A small image VAE, trained from scratch.
Model: 5.93M parameters, 48-pixel images, encoder arch vit, encoder norm rmsnorm, encoder activation swiglu, encoder patch size [8, 8], encoder layers 12, encoder width 192, decoder norm groupnorm, decoder activation gelu, decoder widths [32, 64, 64, 64].
Rows from block 11 of the encoder, named by matrix and row number. Rows with one number belong to one neuron. Each number is 500 + 40 x the weight over its row's rms, rounded and kept within 0 to 999. All counts start at 0. Numbers have three digits each. After the name is the row's rms in percent of the matrix's.
# gate: MLP gate (encoder.blocks.11.mlp.gate.weight, 512x192), inputs 0-95
# fc1: MLP up (encoder.blocks.11.mlp.fc1.weight, 512x192), inputs 0-95
# fc2: MLP down (encoder.blocks.11.mlp.fc2.weight, 192x512, transposed), outputs 0-95
gate.165 086:486504521562558448518487470479492559485513552449526581444441454569512498497552420526517466465545476365461470484504622516504479487499454481449467507462536497452481530462522464491444466521530524518531488560424531479538488473411411516509534491496487470479528515546490518489489574489472541534
fc1.165 095:540515515498496507530498466539529528522551459412496422499585504470435499487556509429496539563490537510506423618496459494530543586585499478481542529486506460540581443559505538459510539497482467507482478484524443499434538488557507521492492503487486505472444514481524522444517492536550471484
fc2.165 095:509500540531484482543468514500456478472495488473485462464589562496499497510530527551498550514520482563538502550504366522535544447536546449541586470444487555611520421526487503503538511481501494537509522465478460481515516490574515487485420519532456517449484440462573503567442518492504468513
gate.166 073:491507501478521505562556469482497457518490537412489574500542422541467477497488484533541528523445491559443560446463472517516472498493460457503484389469512500463464515598458514524472502519522463542493490476481571536486508568571489523489507483554542453484542479481548521554445436446460546497
fc1.166 074:476518516577512493522544463532508522524386522407514416464462535542501493511452597472493508514558519490502529453452316527479461473471438452492428476445496517494470453550470511479496508517532512484505513523463452448506450552568558563488503504475523517476513459589463516478516468469514463480
fc2.166 079:496500459499507538506476358520466460504468543446533518509391404490506464515439564525553484525571511494486536406488490492510442534421516454459384487488520446466454395557532518492475500546550526501492468462454495447496479530531510476503486496486512488546517487570516520560497500463542473491
gate.167 146:516505444453538481513462543503536549539605533506545496515583454556536502464493479400531505475468514554570461559477632506500515557521416481483523498514517513553571560506511505424511520528518490470502522443551466462489474502451454504516486530501504528477487550502570536444576497563445535530
fc1.167 132:492529528554431514507513492540557383488479480507415634450529482502509511511469501630460496485477468555505497482485517541478486429493518548494432491515385604497518449561424466517486469506562488480521524491489455518522537512496479487503509485489525469507469432481480481561433493512482504537
fc2.167 149:517496473401496425489430490496555535507570528526519447515549455465501530483536480496527475523498504494535502560477517482474518547504491532516516523478477510523496558502547545494547543445423510476491531462556452509529542479447485495493370552511479557373506522487578590482547516577529512474
gate.168 099:528473477501460494514488454509498519527462532488383548508457529528479529460400473680461519518476454466517516444518421499508421490512539468465433444506485466517474510526521570518490543514479522471485497553464408383512471493426495504530494485499620486463554401507480464586421468497495464524
fc1.168 094:475503446482492580506523514483529485510507480414444617524511384529546517477402438517516507421491537414525488461511544547504554503538413508513378510477439496522479515522486537534484488506571492480474497494488538502478503491524385519485473490507480479592548508504517522480501506523435503489
fc2.168 100:544452443413471491502491470502512454528483548469504480486418398570497523466460507435528526440615513434548555452441569488529458528514523515467377495509465459469548478569527504488453508539575509449473447474446476464480464480474497498477538557490476489606526510535474474526479517485431511464
gate.169 280:531577531526503551531484502524502453507582527429451484487528517531449513559499559486483517487471499563534492499544519536505537506488510486511553441477460546533573509549445486481542453536464544492538490459454515565505500501449503508530518537514479418475484439450557490526382565503485502472
fc1.169 164:499511573532474531500515395524512487459522497472450502495533500499471514496550607548532543465466483550480495476551471507566551462510511508544500473472464532510563488608445538430518478469510477510548546472489478493501471490478570547480493493504457473537422403445522475512436486493444509498
fc2.169 120:477549526519485489468487409523464413489486445471593438527470521531422483461482490533581481494572488501529544453425473533448469475469534486415500458558547443403511463558495536476480489537523492508461483472452478472531487541594540535487614501512476477673499522488506470496496469459551487464
gate.170 089:444460589535508515462489436484511663506562541450521510462467504560527470504480517495472452453463549468501463473486547527527499562437510475438451516505485473493491594457486495545520454508527505494504501493464481512458516502495489541495515484489502500491497524590517485453493495495533486483
fc1.170 091:483522473426515501480375556498496508526518453522649408472504536487505494431517515348479416538471556605554546601534474474488464558500488492507573504486509518527515465443546492514513524481530466453477507447538497505466550535470616495461516482473525490479474486501507484451569465450448510507
fc2.170 097:505517529495500529537437594486449475485510462528430522487612577445458531502491463441519510497490457530457525567491464484501524444474424524533502488491533539547536487488448517463517551470441501521456531478604527503499519521481527523495494509489494440534459503414538487573479547507457487556
gate.171 087:511476559476483529524456466527485518504536509377487492481503505519473457487598556477489513495645511420451485614534563492484485457422536466518409597531507493566537496501532470510515481514361546500560462533487474540467512519448504497488499492505554492481487506478573508614561453491467503514
fc1.171 098:502490440471564511477486472534489538461493506405472424552488514515544538485557520384515475496543521499562498589455456467501600479557473504520566526535512512543541483478496494463502446487416517483458535503490571492510480512534524437470499517514482502493472524540506463341516541508531531485
fc2.171 090:532472524522462551530565520521471530502452523372476482501502632540503513545484480443475470573579482461476452532528477497550509496530546464525546473469508471533515477580519416513458440468543504488488507505504554500506514510472547481481551546510511476459495496573507521464445566464447477563
gate.172 170:506491456478529504500462538476543592515564506465557463518494514529502512476460529429548509493523504560594516640484564492517460618512435478394509484501503519524557533466526539437482566513495493465482520412505472459503544471492553455508526517489496534479481561507536520378541485510439551514
fc1.172 157:481521574584427547504502470565516452488427469502493584488495437527516505483523544574468524473518473529508498450528595492474513373457553516466514534523500498377489469437492421531523460500596499468534507477547501475506523516516475506473518532510531511500469451545449541528424520500485473501
fc2.172 152:525517448428529435502476538476501515437562502565501455500558569474499527506501458493546514530458481503509514539470466536494500566514517508517482488502470539521542593524456570456483509428414492544490549510506447485506512477497562494508375461495481476424529486431569494447546480568480523477
gate.173 074:475477561488570543479486492447458470510590497468454421499509520423571459511498525424566481554523591417466538468561473508541482497435517549486540536547504509652537543511540487453518451527514500540484518508498449524483531480496514534537516463479482493527540478496500438452500493451521472511
fc1.173 081:494461530526455447495555493491485532452495520493482499481552569500506500467444465660519461588568509520482540430501313502505504517530518514522377454497502462571479505517486503527467513500512517511548556554469454450509467496525506537461485549504460486472565468472466523594487492522475514527
fc2.173 072:460558535482519520439479506474459497524520488545505436494501443444553497526431460469555509440417552410494495542502454519508514503530496501486621528453470537514483552417545464539501436505443512505529479544500504524526508528485595537464460520506529511506497473496485546409509471543565531464
gate.174 068:518502522533557506462460427527515470488548466514440553527523552423481474495491353542525454488449418559471459595525560508481527472456498505492629501483497482534485579485551507463513523510493464491489501496508537549483545484534482492500452480466480506545556524482486566467484522517492561434
fc1.174 068:418498461562532602553506540487442490498552507450457563499505508457484498513504580547500524500418474472495597415482532496585452472490461442501460474501519473523569561536509412499481469492527523470488572542477517505470492513477522570460504497531500464536504448487471504585469471449508497508
fc2.174 070:489554498482500451501524519506562520531507492562508554526494562503473457548503344551526547451528422497571476588481537491502514506519452489536614462496512525541491546420476497526522425494580481486511484429548460533483524477466479551470473496484521523478494600451541501479481498532477488557
gate.175 092:502474512411491468504534537485519466473458521513470525485476526539522472508450480569515520482551508427510489399439530500502485383479513516522310466478517466510455561418458476516480468512467539548502495532500499499534405490458303538470509488475505473566593567489529514588489466512470481485
fc1.175 107:502517615574492489517455407497534553510506495603565420507508371548499482529626526523515526498444494484494534455482535495473513556533430493461533487489485504468517521469515482480499506487484473523494506513547517559472512473549504531496497492531423513468438516473461485505569492523560536480
fc2.175 107:440458535563450441514541521537492510458501470665586446529540442469494473509572503544477499510446474524497587455520519478465504538516505523512596490475560485484475481479482540539541491468470511514512582510538590490499535522557452535519523495516475499463478525482483491568559484481569555518
gate.176 094:465504470486528500494564483489473499505525531419550606509369386501496493534472462443543557496544513420477494512529591505483434490516463492536446521510462486557532544604533473496488443493449490527497479489360522534501460503462457484529531483484556560588525578525543475404494537528456494502
fc1.176 098:543521452522546516490474462466424580494523483399555417539471515474531517520583432363524463520503524594553476619559447503481437546499494474482593514507517506557498490523544539457534434497438500463508479480508552445539521568519564466506502518514472494480502481487516493453553470518570497490
fc2.176 097:502463527591456550519487450500486503460492501472507461472572569494478558482535535533457484500513467521454468563564435525474527476484534462453462560475519486450534381526479523468494553479579484473559522501542545495517494490545473513512497561528492524443436465472498524666490525432522457519
gate.177 084:523534511511581554475527509459470540471444554371537488432398429590493488511449546493465538532642548442510514494481489489515418403470497462553384456500493488496499424484492503487488480509569502557505515521397518513530481469463420487532506471480539512490538548502543542590471495534488460525
fc1.177 096:531478454484511436507471452454572543486493461524482538533484461414524543502546404445480501473512464476541425535597454475469533575560573515584491488532514493536529516476494498483512556509561497488501485480496553533464523492518479506516489491478456479519504458501454477443528522499502541467
fc2.177 089:458521507508456455511462501485533546510507477543462531520534494446550499533556435521478499487503448452553450547584397468522553530512582475554527536468508527592484521489538477558481518453593470500514545501527463482526493525471445527501444512513506474556459549468534556458493527538479490539
gate.178 066:480499527524558537474502436507480529508483502585565443521532471443521474560494440483517507510540531528460546529548560476479496497508528489438624561462474509554560514514480522479510555514608472503508504497478482468523508526455509473467475504479475533480529516506544484374456554504502489487
fc1.178 067:511525434496474521518433527526466495479532539534433469495482473526593471642553502461507518504539551408447507538474490519477523460516539500509536550559520501491491477426447504462524492491448506487481457522429541545498570442475478468466496463499498523508462501542442471496474517448445506507
fc2.178 068:507451466471462442498533508521467492468507536560584502521479493515467552470516518543521506529482446568559519460477492437508488504532435507478418455477458524531518427572467559550492539517507475504495480436556514465496424488567424495546490486494551493508517570471479507525534419499500496496
gate.179 084:515454475476483411525529454497470446511456476475484439564464578476493505523509502552525545461575456454491496441499445503498405495474562513503320502527437463462449442541469483573471489499542495463531461531515506456477468530509491529467508446498561467501496465503480469559454509459481506511
fc1.179 089:519494501558548484502459558518443416493546501518478466405555513402558489482508557396512477491445473479467437514514645518523524508487530515531582533496515564602461519501533464508520536509472471498460469501545551518501506480493477448487484485497492561523543567537474494489478479548523483482
fc2.179 100:510511527511534494458482612508448503451544527552471497473608499450546545520507499418525514486428517550523474585519539504461542476535548517520665531509491498606527563474538471522528550490445482475472489514563545554475507493505572470505474459519523553422480504471518495478496479519472529471
gate.180 072:507522500598479590522496587517557583512531509472537460545418486489523438456472597479487421511466608554490452458438563492492449572488420465452484485499500501531504477522473527488504504525461473517543499518436501514509488543503489513496522519520499502512469506520541576443544460492552486473
fc1.180 073:456478544530476502526492585527461522502507498492517449492482457509483497615565519432491464456521488514485505609534494532477494487494504486526601558529530527577531537361487485503486510529482519494473508484397500561428487428497526491473447489515602551463509437437516506491528505502518551481
fc2.180 078:495496523513459508539456420473530484498502479558475519527615499548512538483507489547566516405494444527532491552510484514524508527479580487467481482452443559537509610517559454475451554487530517521473554509601472463528539509484563454495484498518452509530458541506538514492500494481523499537
gate.181 082:472484521464484510525466479514470433466507460507537466503597481459501458493579520445527483489485530516448510612493448505459542552502486494439700492502489536472550469428498507463447545504470511515511449471538486484508551475523617527506522477481498479473497496489510514392521526508535457452
fc1.181 087:526558569471483506497505547540478446487494449433413456500503570532479531519401548481427539494480453495560473569530524493513556514508419453491505471485460511543521504499554603525498512484515533505506508440494494532493499506523503523481472525481499500544504453491537502547498517528511555512
fc2.181 085:468545487554477470481482411488481460513492498569558495481502521479548497437532454528483446478501511476415526472443471505523495433515479538447530564542502486451478506456501478502498479555452560499495509531544435479476556494534501490496511478527490534450538556513530535449487485564530500468
gate.182 132:460497484501485492494460572523518499480488494517535479539600611473498533512495464467493532532451447609492452633509472485462489542465549499512673445505519518491530481374487512481507536489483491504449507472505524520478548541507627489486507519486489555494490429485478482396523524502459513477
fc1.182 134:541478550604438437495523442531587506486453490524399461481536508485553469497486445521480533428567413462517445466542418520491596491521481514509443562479501553642537509482518460490520511487577505486498515534523495498508522514498512554479508532489457471463463499459469477479497497459513508459
fc2.182 153:479518426487551579443536537488429505512521527493558577501465531477501522503511565496516501504447587623471532469529532458515484471514521495546549459540478465390499458505428509506446508568486511517483509447462490548486452484511481465518521458498582527534552398529466446507462516529453534490
gate.183 131:520517493473502494506484480475496561522523504400576512465557539534505478505517473416497523497397485574531419608507552465493515510536496489466672526507491503537496517478547473511512594509523507438520484446472452470495569513483514441503493529501498545484450501526517505405460489518460501505
fc1.183 125:500524496348531529498513623508451495496516491458570459503528509485555503459488449463470469505439561508493450535537472498465566580525485481581561523500537529608498572458516459440524491506460482556464502481515518496512545515486487489502486500468461500465506548540535562407553518553522460494
fc2.183 149:494480493516491493486539486499498484481502533585483467489454523499489494478488531454512496528556521471468585425469498515461519503476480514443302475556483470457527389554456550471522480561530525502478498494481502508503423468510497508501613451512522477641517507496509442545524518445480563468
gate.184 075:470524495546498484506492552571543430479454554403503571494579511495457540529511496517465492474514478442444452377465550502541461467489487442477337481518557497452437536467498491544503465501560510549513437567506523568466468527497391553451530503517528519563541470529511525559470469446516517528
fc1.184 080:478503505529523532475492544542485429471464518550536477449427490514499477472464529411513494493486495505466515539488653497488510551465488506476559560472524555497471552448549426483474431501418546485473519522557595599475526470489462521506522531445479533551537539530483524479521485508513494462
fc2.184 080:452520479442512485479541596544492542516512514461521535522465440539492491499484527407486503472457513549492492535492618485463525548476483530495638551539503545544506582464552510511524487519492543492486511527558572593514462538467495517520479479477500550457560500490463503445516546510446506461
gate.185 062:521495429465535502482503522467508555524476500507486452452535571416532566535533477501504458522431506470431524560527477447508613460549545489534651535534442545422529459416480503486544558500422525563476530527485418548526492511445542504479488512493493565463496496547546480384468492506458480505
fc1.185 068:506537530519536521529505545523513539507508479538496422517529416483513501527536454456519522473434500487512529410509536559424534461426524490468548503467513492397465458443507508453553531487491492491471481499548458463467539519505504463493463505537487472420500569492560539520501530460477520485
fc2.185 076:532463499562508470468500362486456407544475543510502546569466444540496562508479536485528462489479490548567514475502516467499475504451492488517364488518498471478470521578539451503481447460605485477504471477383475504484473443474536499516517491514552453562509417519460493433494452506471517450