From a checkpoint of a small image VAE: encoder norm rmsnorm, encoder layers 12.
Rows from block 5 of the encoder, named by matrix and row number. Rows with one number belong to one neuron. Each number is 500 + 50 x the weight over its row's rms, rounded and kept within 0 to 999. All counts start at 0. Numbers have three digits each. After the name is the row's rms in percent of the matrix's.
# gate: MLP gate (encoder.blocks.5.mlp.gate.weight, 512x192), inputs 0-63
# fc1: MLP up (encoder.blocks.5.mlp.fc1.weight, 512x192), inputs 0-63
# fc2: MLP down (encoder.blocks.5.mlp.fc2.weight, 192x512, transposed), outputs 0-63
gate.346 075:526492590479485452511545486438454553596434482434489522554505484590439492498479430495454548459499534508518534508500498563533572372412565487602505518497488355535540507400487525623462467540602449
gate.347 076:552471483532530561467470479452462498496482514487467391437494475540466476467412550526465436475459491405501388452517475489452543439462438511414562434495479552449450541484447481475509600494517504
gate.348 087:577530508590555488541588392399470613537448479429489482470434545504464548405504471449560478544494576561589559409490615568514492460486421475553542553499470495503440430421486406465515538548497442
gate.349 091:510442517473481455467463457497540564493500520509574533509539525530377554583597432650494599432504519465494468457458462563510464581530571475476438536550483488502536513469466400482514486481494487
gate.350 088:480571592508470414455475510488514389577439468494389465491487462473484529463461462555403473511527529528466468430448507520478515456409503491504377492432508428589518395461457453497501571459532549
gate.351 265:435432508463480548495517642431457524472464499410393504569548642427461516470459526435569492542476503432460526546478470481471377499530521496632494491561541491434499591464495525487455549488386457
gate.352 088:430596482470556544490360529515473477513570621506474569484524369511511470525521547552483470487485465434521400529419490580439575459532491444524507441454515415501432577481506419493547448494559459
gate.353 119:511468479555517429468579401466484563513360481495534497575477580470428508430509541506456462596472497591486468560541453472523520527524486438622570444487467421495457448504516522570464483495506500
gate.354 105:579414457565560569497477501476523471501496440600360529546403506599527489588560461523406489559497492562564492552443527565543464503501507490538566384525505476552448608457532520469511481484425505
gate.355 080:458480502595404501518438538536543473477567581484577583557498395554463417474552473477564418443514513510523411521489610491537545472483474465416483574449499616504545471590465488475445579484486518
gate.356 177:529464517537537557498546502496434451532439562507526378481584477492526503575493449482499503488553442516531486546557487468446573526438582507482404478526506408598441505501482499554520493543549544
gate.357 096:473526594474518473473536529552554491549491540518480462496434560462442506590587550434414508480555571530514473457494312497459453553521502500456501459499480504487555503564485605546491514517481526
gate.358 119:608456514350500517492523523506508566451484392483433483504487552567471519505462514511535564535484444480536517486519599459587465556433455511501405395607476526499471509539473561465532490506630515
gate.359 077:484583496525538586382430521432511410496397532426451472521464440489427492455594497482413560490493533452477567485474527454555504554459412539552481539472479490528516544529485566517519495561618498
gate.360 091:473511538530587470504514474470536453507509483513465432465466438490511504520440507405388423500489432401449527505472493554441497558537448514518484469411471488435550502539501459517522462482508496
gate.361 146:484520455501499558486407550543508421490510526511464531502501442553569478562417448512500548381514572434445531418362508523498483474455542462460386540520506562417518482447516485441567523451541506
gate.362 077:493494467424463436480476528471528449479458481503496435486508406594409545583468455542517551505491406454458478465497488437545510583452416497450448553476503443445416518562439536457522473522453529
gate.363 169:479486402467440504535489486519517403594496507629448454534547522508508540405394532561544585503617460532545527436423452431510435540489551558357455490475478495553537465443512503467504528516439557
gate.364 087:457525524458465541442497525482494491443546538497553469533582489571486446545517484458484548499458463447585515579541576534432467529438448454461548515467445477394461532481524525418506525541406429
gate.365 074:560561475521491462440500459469474552615487463499452602446416655499502523574434489542424556497504534484457482521435499482500510525406409541440518526503640487587487458538527598575477456517526500
gate.366 081:553539499510517457480406456534441515513517553442515452550496536475456479563518460431577597540511511512380519523516563515476571386466467536541476505491517505565501536557504458651476552523449522
gate.367 084:470404464553406530494471486483494562523569399579583464485520545360525556595454445505445458610501518599481533469561530522454546554475560507553460432509438532610530494600499496510545466535496493
gate.368 092:546558453495459556455520593530356569494480522528548539484488447547503473520489495474579440487497504502463443509533488446521515508500532537441564517520489358635491461452524521537520449500501399
gate.369 090:604447521480491544411538487496460599472538512495533509346482434682482496418479494581535485534537562395445592416546525469487617551415495443524564466454532558446539463550489558496470487545483512
gate.370 074:466483472483517479507512446449528584484461501423524461463487561515468498498507417355515489505467439644520477558511433433463443489600588450484447391498473487528418499480489552518520517406521458
gate.371 090:472474539565480544470471511513485591459591445569538513450489456620480484538549592492550599528473564499402539458467613544530516462468505495451625554469480505566516499442535460484446552495543465
gate.372 104:536536507566498490479519671487487455510521443477510445490481471572510484515512486504476390455503479433516454543473565501494583436478496510451479581507499504500452470422547482442530460508468478
gate.373 090:576492551496439445504484463465410612566464478509430463472485463516562521576477453517445459603457560441524466396514462486498333438495513496489540418448555466534477443534573525571438404499401448
gate.374 084:439507498514475428495534521531452524438486533403586443470557502512481529539560581534477441456523549500515552412489624465578479520475465489399496508575453548529550473558517445451558455507588471
gate.375 127:527470482514510495498526444573543423468473431551470479495584487612470407434559433439468491523430479446455542453528534457535519443512536477497536516522524491405540440484387571431502493507597473
gate.376 083:509498595594473524487516442575542517525567415447532409488529506472532477502547589435489540454479410554495518485496573489462503487506517401544412499463503502455417497551497533526519498490441477
fc1.346 076:565459554507435485470485439457475444523536524536476491368541569547529482499571523483443504571528563514432506521534568482497443540497504503533466547545470552521528503610503544388501565562481523
fc1.347 078:519448469501550470467528605441410544481411532493394356464465494538575452482507494551498513584561479354551556518565565459486463525499518498446547578499583552561567534496502514516525500415537557
fc1.348 085:536543502572434524500495417611466481553481488492567467508520608456567508494583479614549392503557450497500545571598361488521491400446524553546580505484551498589570536528487467488468499484512467
fc1.349 091:429480558492501420508529411522521477551528518578469573456515490478580622420454411562552464465448504397512480421504645548579464477585437536505507493489458485542464504517484440462430472541449472
fc1.350 100:464525500414488545580391524562481476476524403484601581451496414415506549382450511497470591481469505492555575456533495568444463519504473497498506471518551580437605508466555538483533545475471484
fc1.351 248:492527397446530465494437489507571547538540470526452548527467440575470483524433404486503542428511489593559478448423562547488520491534490462530487496518476534547501598467486486531500492524495539
fc1.352 082:503541450553550450561440532449482614522489490517450519423479425499498588471470533521586557458527511503456565512498592520506502472517480553545499477562495455479504587405431593600420544439606561
fc1.353 105:475518479538461515499462517501437494434595557528655541478481532452534513625570620496421435462428513542523573518494599509508534419518609463475636520445536436456433563427533412479403559499432416
fc1.354 091:452535574499523437489430510596419508513453517443503486462495538450509497431455453416550453560480478590439536453562541557478502480463467484530517429484456548565530431565551526603517555470415414
fc1.355 088:502541468521455456489451532646513486565533493498503456471531451453520526465491449406537478569536456513505493498463580410487471526504536517476473563490470564510533498403490477415539492502631487
fc1.356 179:524505549404493421512467404550485493505432528367440372519477420556527513483461453482505512459580431549448396440435498500523549486494507452501441482498491480572502549608594527486494532467551494
fc1.357 098:480526493492483500462429523508421541518538423485564492465578490590448492465629525389471492432483492499513550516528564540454535497520418511461612498469536521489467478492554442469476448538507451
fc1.358 109:461510497484497510535447564556536418523508526533475585554496563506485504482503535435482505375595457504455551454422486607488553505496459475423549521543500495546543617444573410476543466448490504
fc1.359 078:580516480485396535432587553523495555505442477488498480417513596428570541507523429524465509469443524522546504542460516479459572538575578542449515499411556498511555463448506479412521547478579555
fc1.360 089:468491526580529592500441470575530514377515481476385468625477495536514511506505474377490455514556463535498469557455615386524461492448539459499506523505539537478438547478526551478497558543534541
fc1.361 140:499549517554411513458518434524592445510444453403515447560681566581495490498518553576524543465440452526497447514460683512491612508530530507431495521485520547431514551421484510473534560508516515
fc1.362 075:495514555467578545470488541578537492598556508439468601550444522349481491411401488495529509540521472485490539521504393431489508644544493595503417551594483397409528386523476536454514530541597511
fc1.363 175:500455527593505495492477515462468570493472516414328446492522571448565491513469517524491524527453597403481383435463439472485508382514516482540575530507581433537420552596507469568485540510529546
fc1.364 087:466501450463454488507536480590547514529416491595417572448476596550520558497390528604541497528485485475539521493554498501532492545547482567458439474524520486487504478585507463479519399514419566
fc1.365 078:539503450485498464504503475617543522490435543418536499484520560442576526438521499437583492540542534568456478436540616513511585493467536493468526538498481488448480585520471525511483479510459445
fc1.366 081:493541479448450466578502482524489494502467473484577470539565502550438551474552432452571483450431496407523524514506530457425441416504499380409523505551571515610441541496539548524526537497433495
fc1.367 092:549506546342518534505482504523457531527517419462485502414444532513454486472331420541492402513470447493514548530471559496524528544610470498512454451478514483446524463582469554521482367449455599
fc1.368 093:552479554508498514516522483494511466499402575477437467531526516474464534589478501421506429557465528532563564491620413465553419467514517531465497518547499487527406395483451556581531482498500510
fc1.369 087:439500470481492418498479487425490428487468490569412453562572508566454463485507468623565560512494525405484528438480514425522484528577391436420484492578471500409473545514457468454495533580460507
fc1.370 079:478440506480471551426472443462563488574523579471414473466452514535427571556470479493474505434403393434465590527404515522494534522542419475563497539439550544443498526479454583427464483469507518
fc1.371 090:442529393454527557511554595498459437515575576482533565456523472518608517517536502474500402475478564545562550568463557521443553521408497532407605522536543577404545559585548381475522500483508479
fc1.372 085:444495503456476491617473517496550505579477532523451449504457576544531526470520437501435534569512502454484524454404485440565479387546459532605422484510440526564491432597507509540461415445639550
fc1.373 091:475509456512456389508463481529422676475518528514465419521433513467488456525557603580485477469459533527493440539584456476467536571520493546486431487554536480521490509561600504503570472529476552
fc1.374 081:436538505507520543446457564490434559466466422531488564570507562370546591513553539450515423460475398518507500468438492526584466479484470455397557445428454437496516454517496479458531456527509448
fc1.375 131:478454590475531491496594495387517482533485516461499511497476512450503509546533462633533536525454484445503507437615470536483510559470516515532475474501440485407447484573408539516524442499479565
fc1.376 091:490431411553579537507398579475519507584586565493677361594573462540513551549581542449554472516476511472521412607440526585461575516479505538512379543582531491446496499413553480574508491459518513
fc2.346 081:589479616498451541501518499484436534506458475480549575466434558577536520425569478463449474457501510510489392451526545531416536517558513497464420501490451434566483528513504497407477546480458524
fc2.347 081:510394450484451466487523480579520588421557403512510471446574543504564483550521483570451487504468559479522600555535447385507521533620496531507551500519479469515494487504537417514479433567491566
fc2.348 091:493480508524411480491494475516469502459547522402503462513369555580510518432574521494491476555488494528539605558413446536615442527496485433472460405569487554510489453619448469606449617479530455
fc2.349 095:478555616433504501468478460514470418580450426428517455504599547531508503564515516526496535533536476510426372539504534417477487488536467515490524519485545481522493438482516469559566621386357571
fc2.350 094:499538542484437447549454462533519369545534447485554579575487464605418474525531532524478545543536537451466441515483614520496558527412495604431516435568503516482497393455366556389529485516495589
fc2.351 148:444489575564458460472576473569485418589391470399483405532575552509516487491500421473395499561499560479500460481416544531475479527480493508492389521492485467475357564460495534534474477634499502
fc2.352 091:458537526546508575523453565472534514468436492536418507433374464532496477503531521476481501529509524399537500487486496496430480488560625528500579551469463354513596517544535589475508525504557478
fc2.353 117:488447411414454535478481442505493503509537516535556477446484369580558466427540511531612503465433515469513486435413468499488455582495522587482466458529489528448533580512547585386582471446564585
fc2.354 096:472515551566419514458561431411515515483468439451485510450457501548536567525465524453530539502546534503438527534523627506452605357421477466559585500484465459591476458512461569588456485518516442
fc2.355 082:433403546518520597495518519539499503550517494490382587543549558474552495555574522559476428545482523459549457543533538524530488555479458468478504509507569545605489601484485468484473474537439501
fc2.356 184:474534469463495516445488564494585523423535466387436481447603550534538468538567435496522446483448545483453408629516560561451544514559492532443559554538478515517510538391481507499586635408453546
fc2.357 100:432583469495552412479386541536545476461488467552529497576472438535368592508604442571446529564504448492528460457429455526514496484507486501510370526486555526506527367514494532541520416461590514
fc2.358 129:519553438425544538458520553502479511427505529546406415528504436497455524497520429470567493447510513538489468588416534539479542558477492508482646490497554436489483475459526653445566438576427531
fc2.359 077:492496415528558498459546398516580385459494519476508454548500605514448501511549477391479481459562425592421422561493476545462444511502447522467449462412593486505561534585424454544464448525427510
fc2.360 087:548430454422429467515516479551556576512510473415315454531439478480498595468523459497520571470575454484523496586465485516528582490488484564507576489457536578522518534427468510536474468539519456
fc2.361 155:495538616635539494447533585526559590483539427542381498489463515495468534547495400529400484499481505503475432528552547562505535348478365510493568522478476529599513520411552429584543540468527493
fc2.362 090:463415413480514474509567522522483414547576566592529483438504517580468449457502415506487475400581483555473548607467568535423537544522554494427551550453447533418496541574427581476521460462492542
fc2.363 182:580567472514540480563464496459507493419583537544481517488485526613414569477516605523560480513507506506528545476460528478415479494529566482500459470397450547552547396499460499412504495447567506
fc2.364 090:514473510469531453450457449508465486519454532443572527521408452482528553506487459455499462485463456478470473450427510526508516519456450421419304462508553510531471540493532541484511548542530421
fc2.365 089:493416537460436407471481418566495487501521477478541569493459486445503535429479466440455403452499510459384502489461477530435506472458443452475530580493513423544561370534484502477554425572543512
fc2.366 081:504464446555548534476539436525506564464446467513579452565451445449420536449523444474474549464445482462483553613485567617598494526589573485562526513553489477449517567450501479523583468476465412
fc2.367 098:515492475571465477494529564484553647416426493497449548449474653509469480637511545559468492464488574467529569459522406443509467490463578488538564477461521589550528467469497462453492551518472559
fc2.368 104:465454520577565518535536439504492427476488522448499546499525532600448477535562499491422448499542415476466431537442583442502561481529465508373509460486505478483452476463484488486511601493388522
fc2.369 091:509439536530558443486556490487523491456517518482560471495602460525439466491526477562604435526496528466405492535492482495439596510545367565545469529476527566477486345517447530434419416483584527
fc2.370 084:468464489413513474532450513474525442412467497540447561445530438560447504527593489566458457438521411444520403528487518441503470520467533526505481508478592556531519528542481498465449558544438484
fc2.371 099:544460521508581457497580477518492568548504492406495486472458522491573589563512515470414461527546478517451496508513592539511547408517551461515589524506511447554680532492437448493466488555427473
fc2.372 105:447529459503445476497411535554510453503515501500474476468551529457459431455543646501468535434507469484538451476442476522479494542521407471453391515485571520552544464498512532464560449452451544
fc2.373 099:514549509571465523440440547497487533528479483366350447494492628483584451476500471568504480508455464572502441577512496585555531398478537510525464504515509490623434439577483515550497494515436480
fc2.374 076:569440511520475469494514587472612561398515548489464480536465520460463565434479499464508505458518510490464532494573523464440538504531556551488632458467514460571557539458502584542516538492435489
fc2.375 133:485549461494569543495563415526605603434459444548541575406519565462533431533544600570488543496476489407532549489555438583534538482531477464538363474456495493523515465576501488501476445490544485
fc2.376 096:456525462661517410595542485513596506504504431411584500498528478456534492518523536414573472505446504442464492575477598489500581442558454543457482485486517531499521456460501419604439454483571486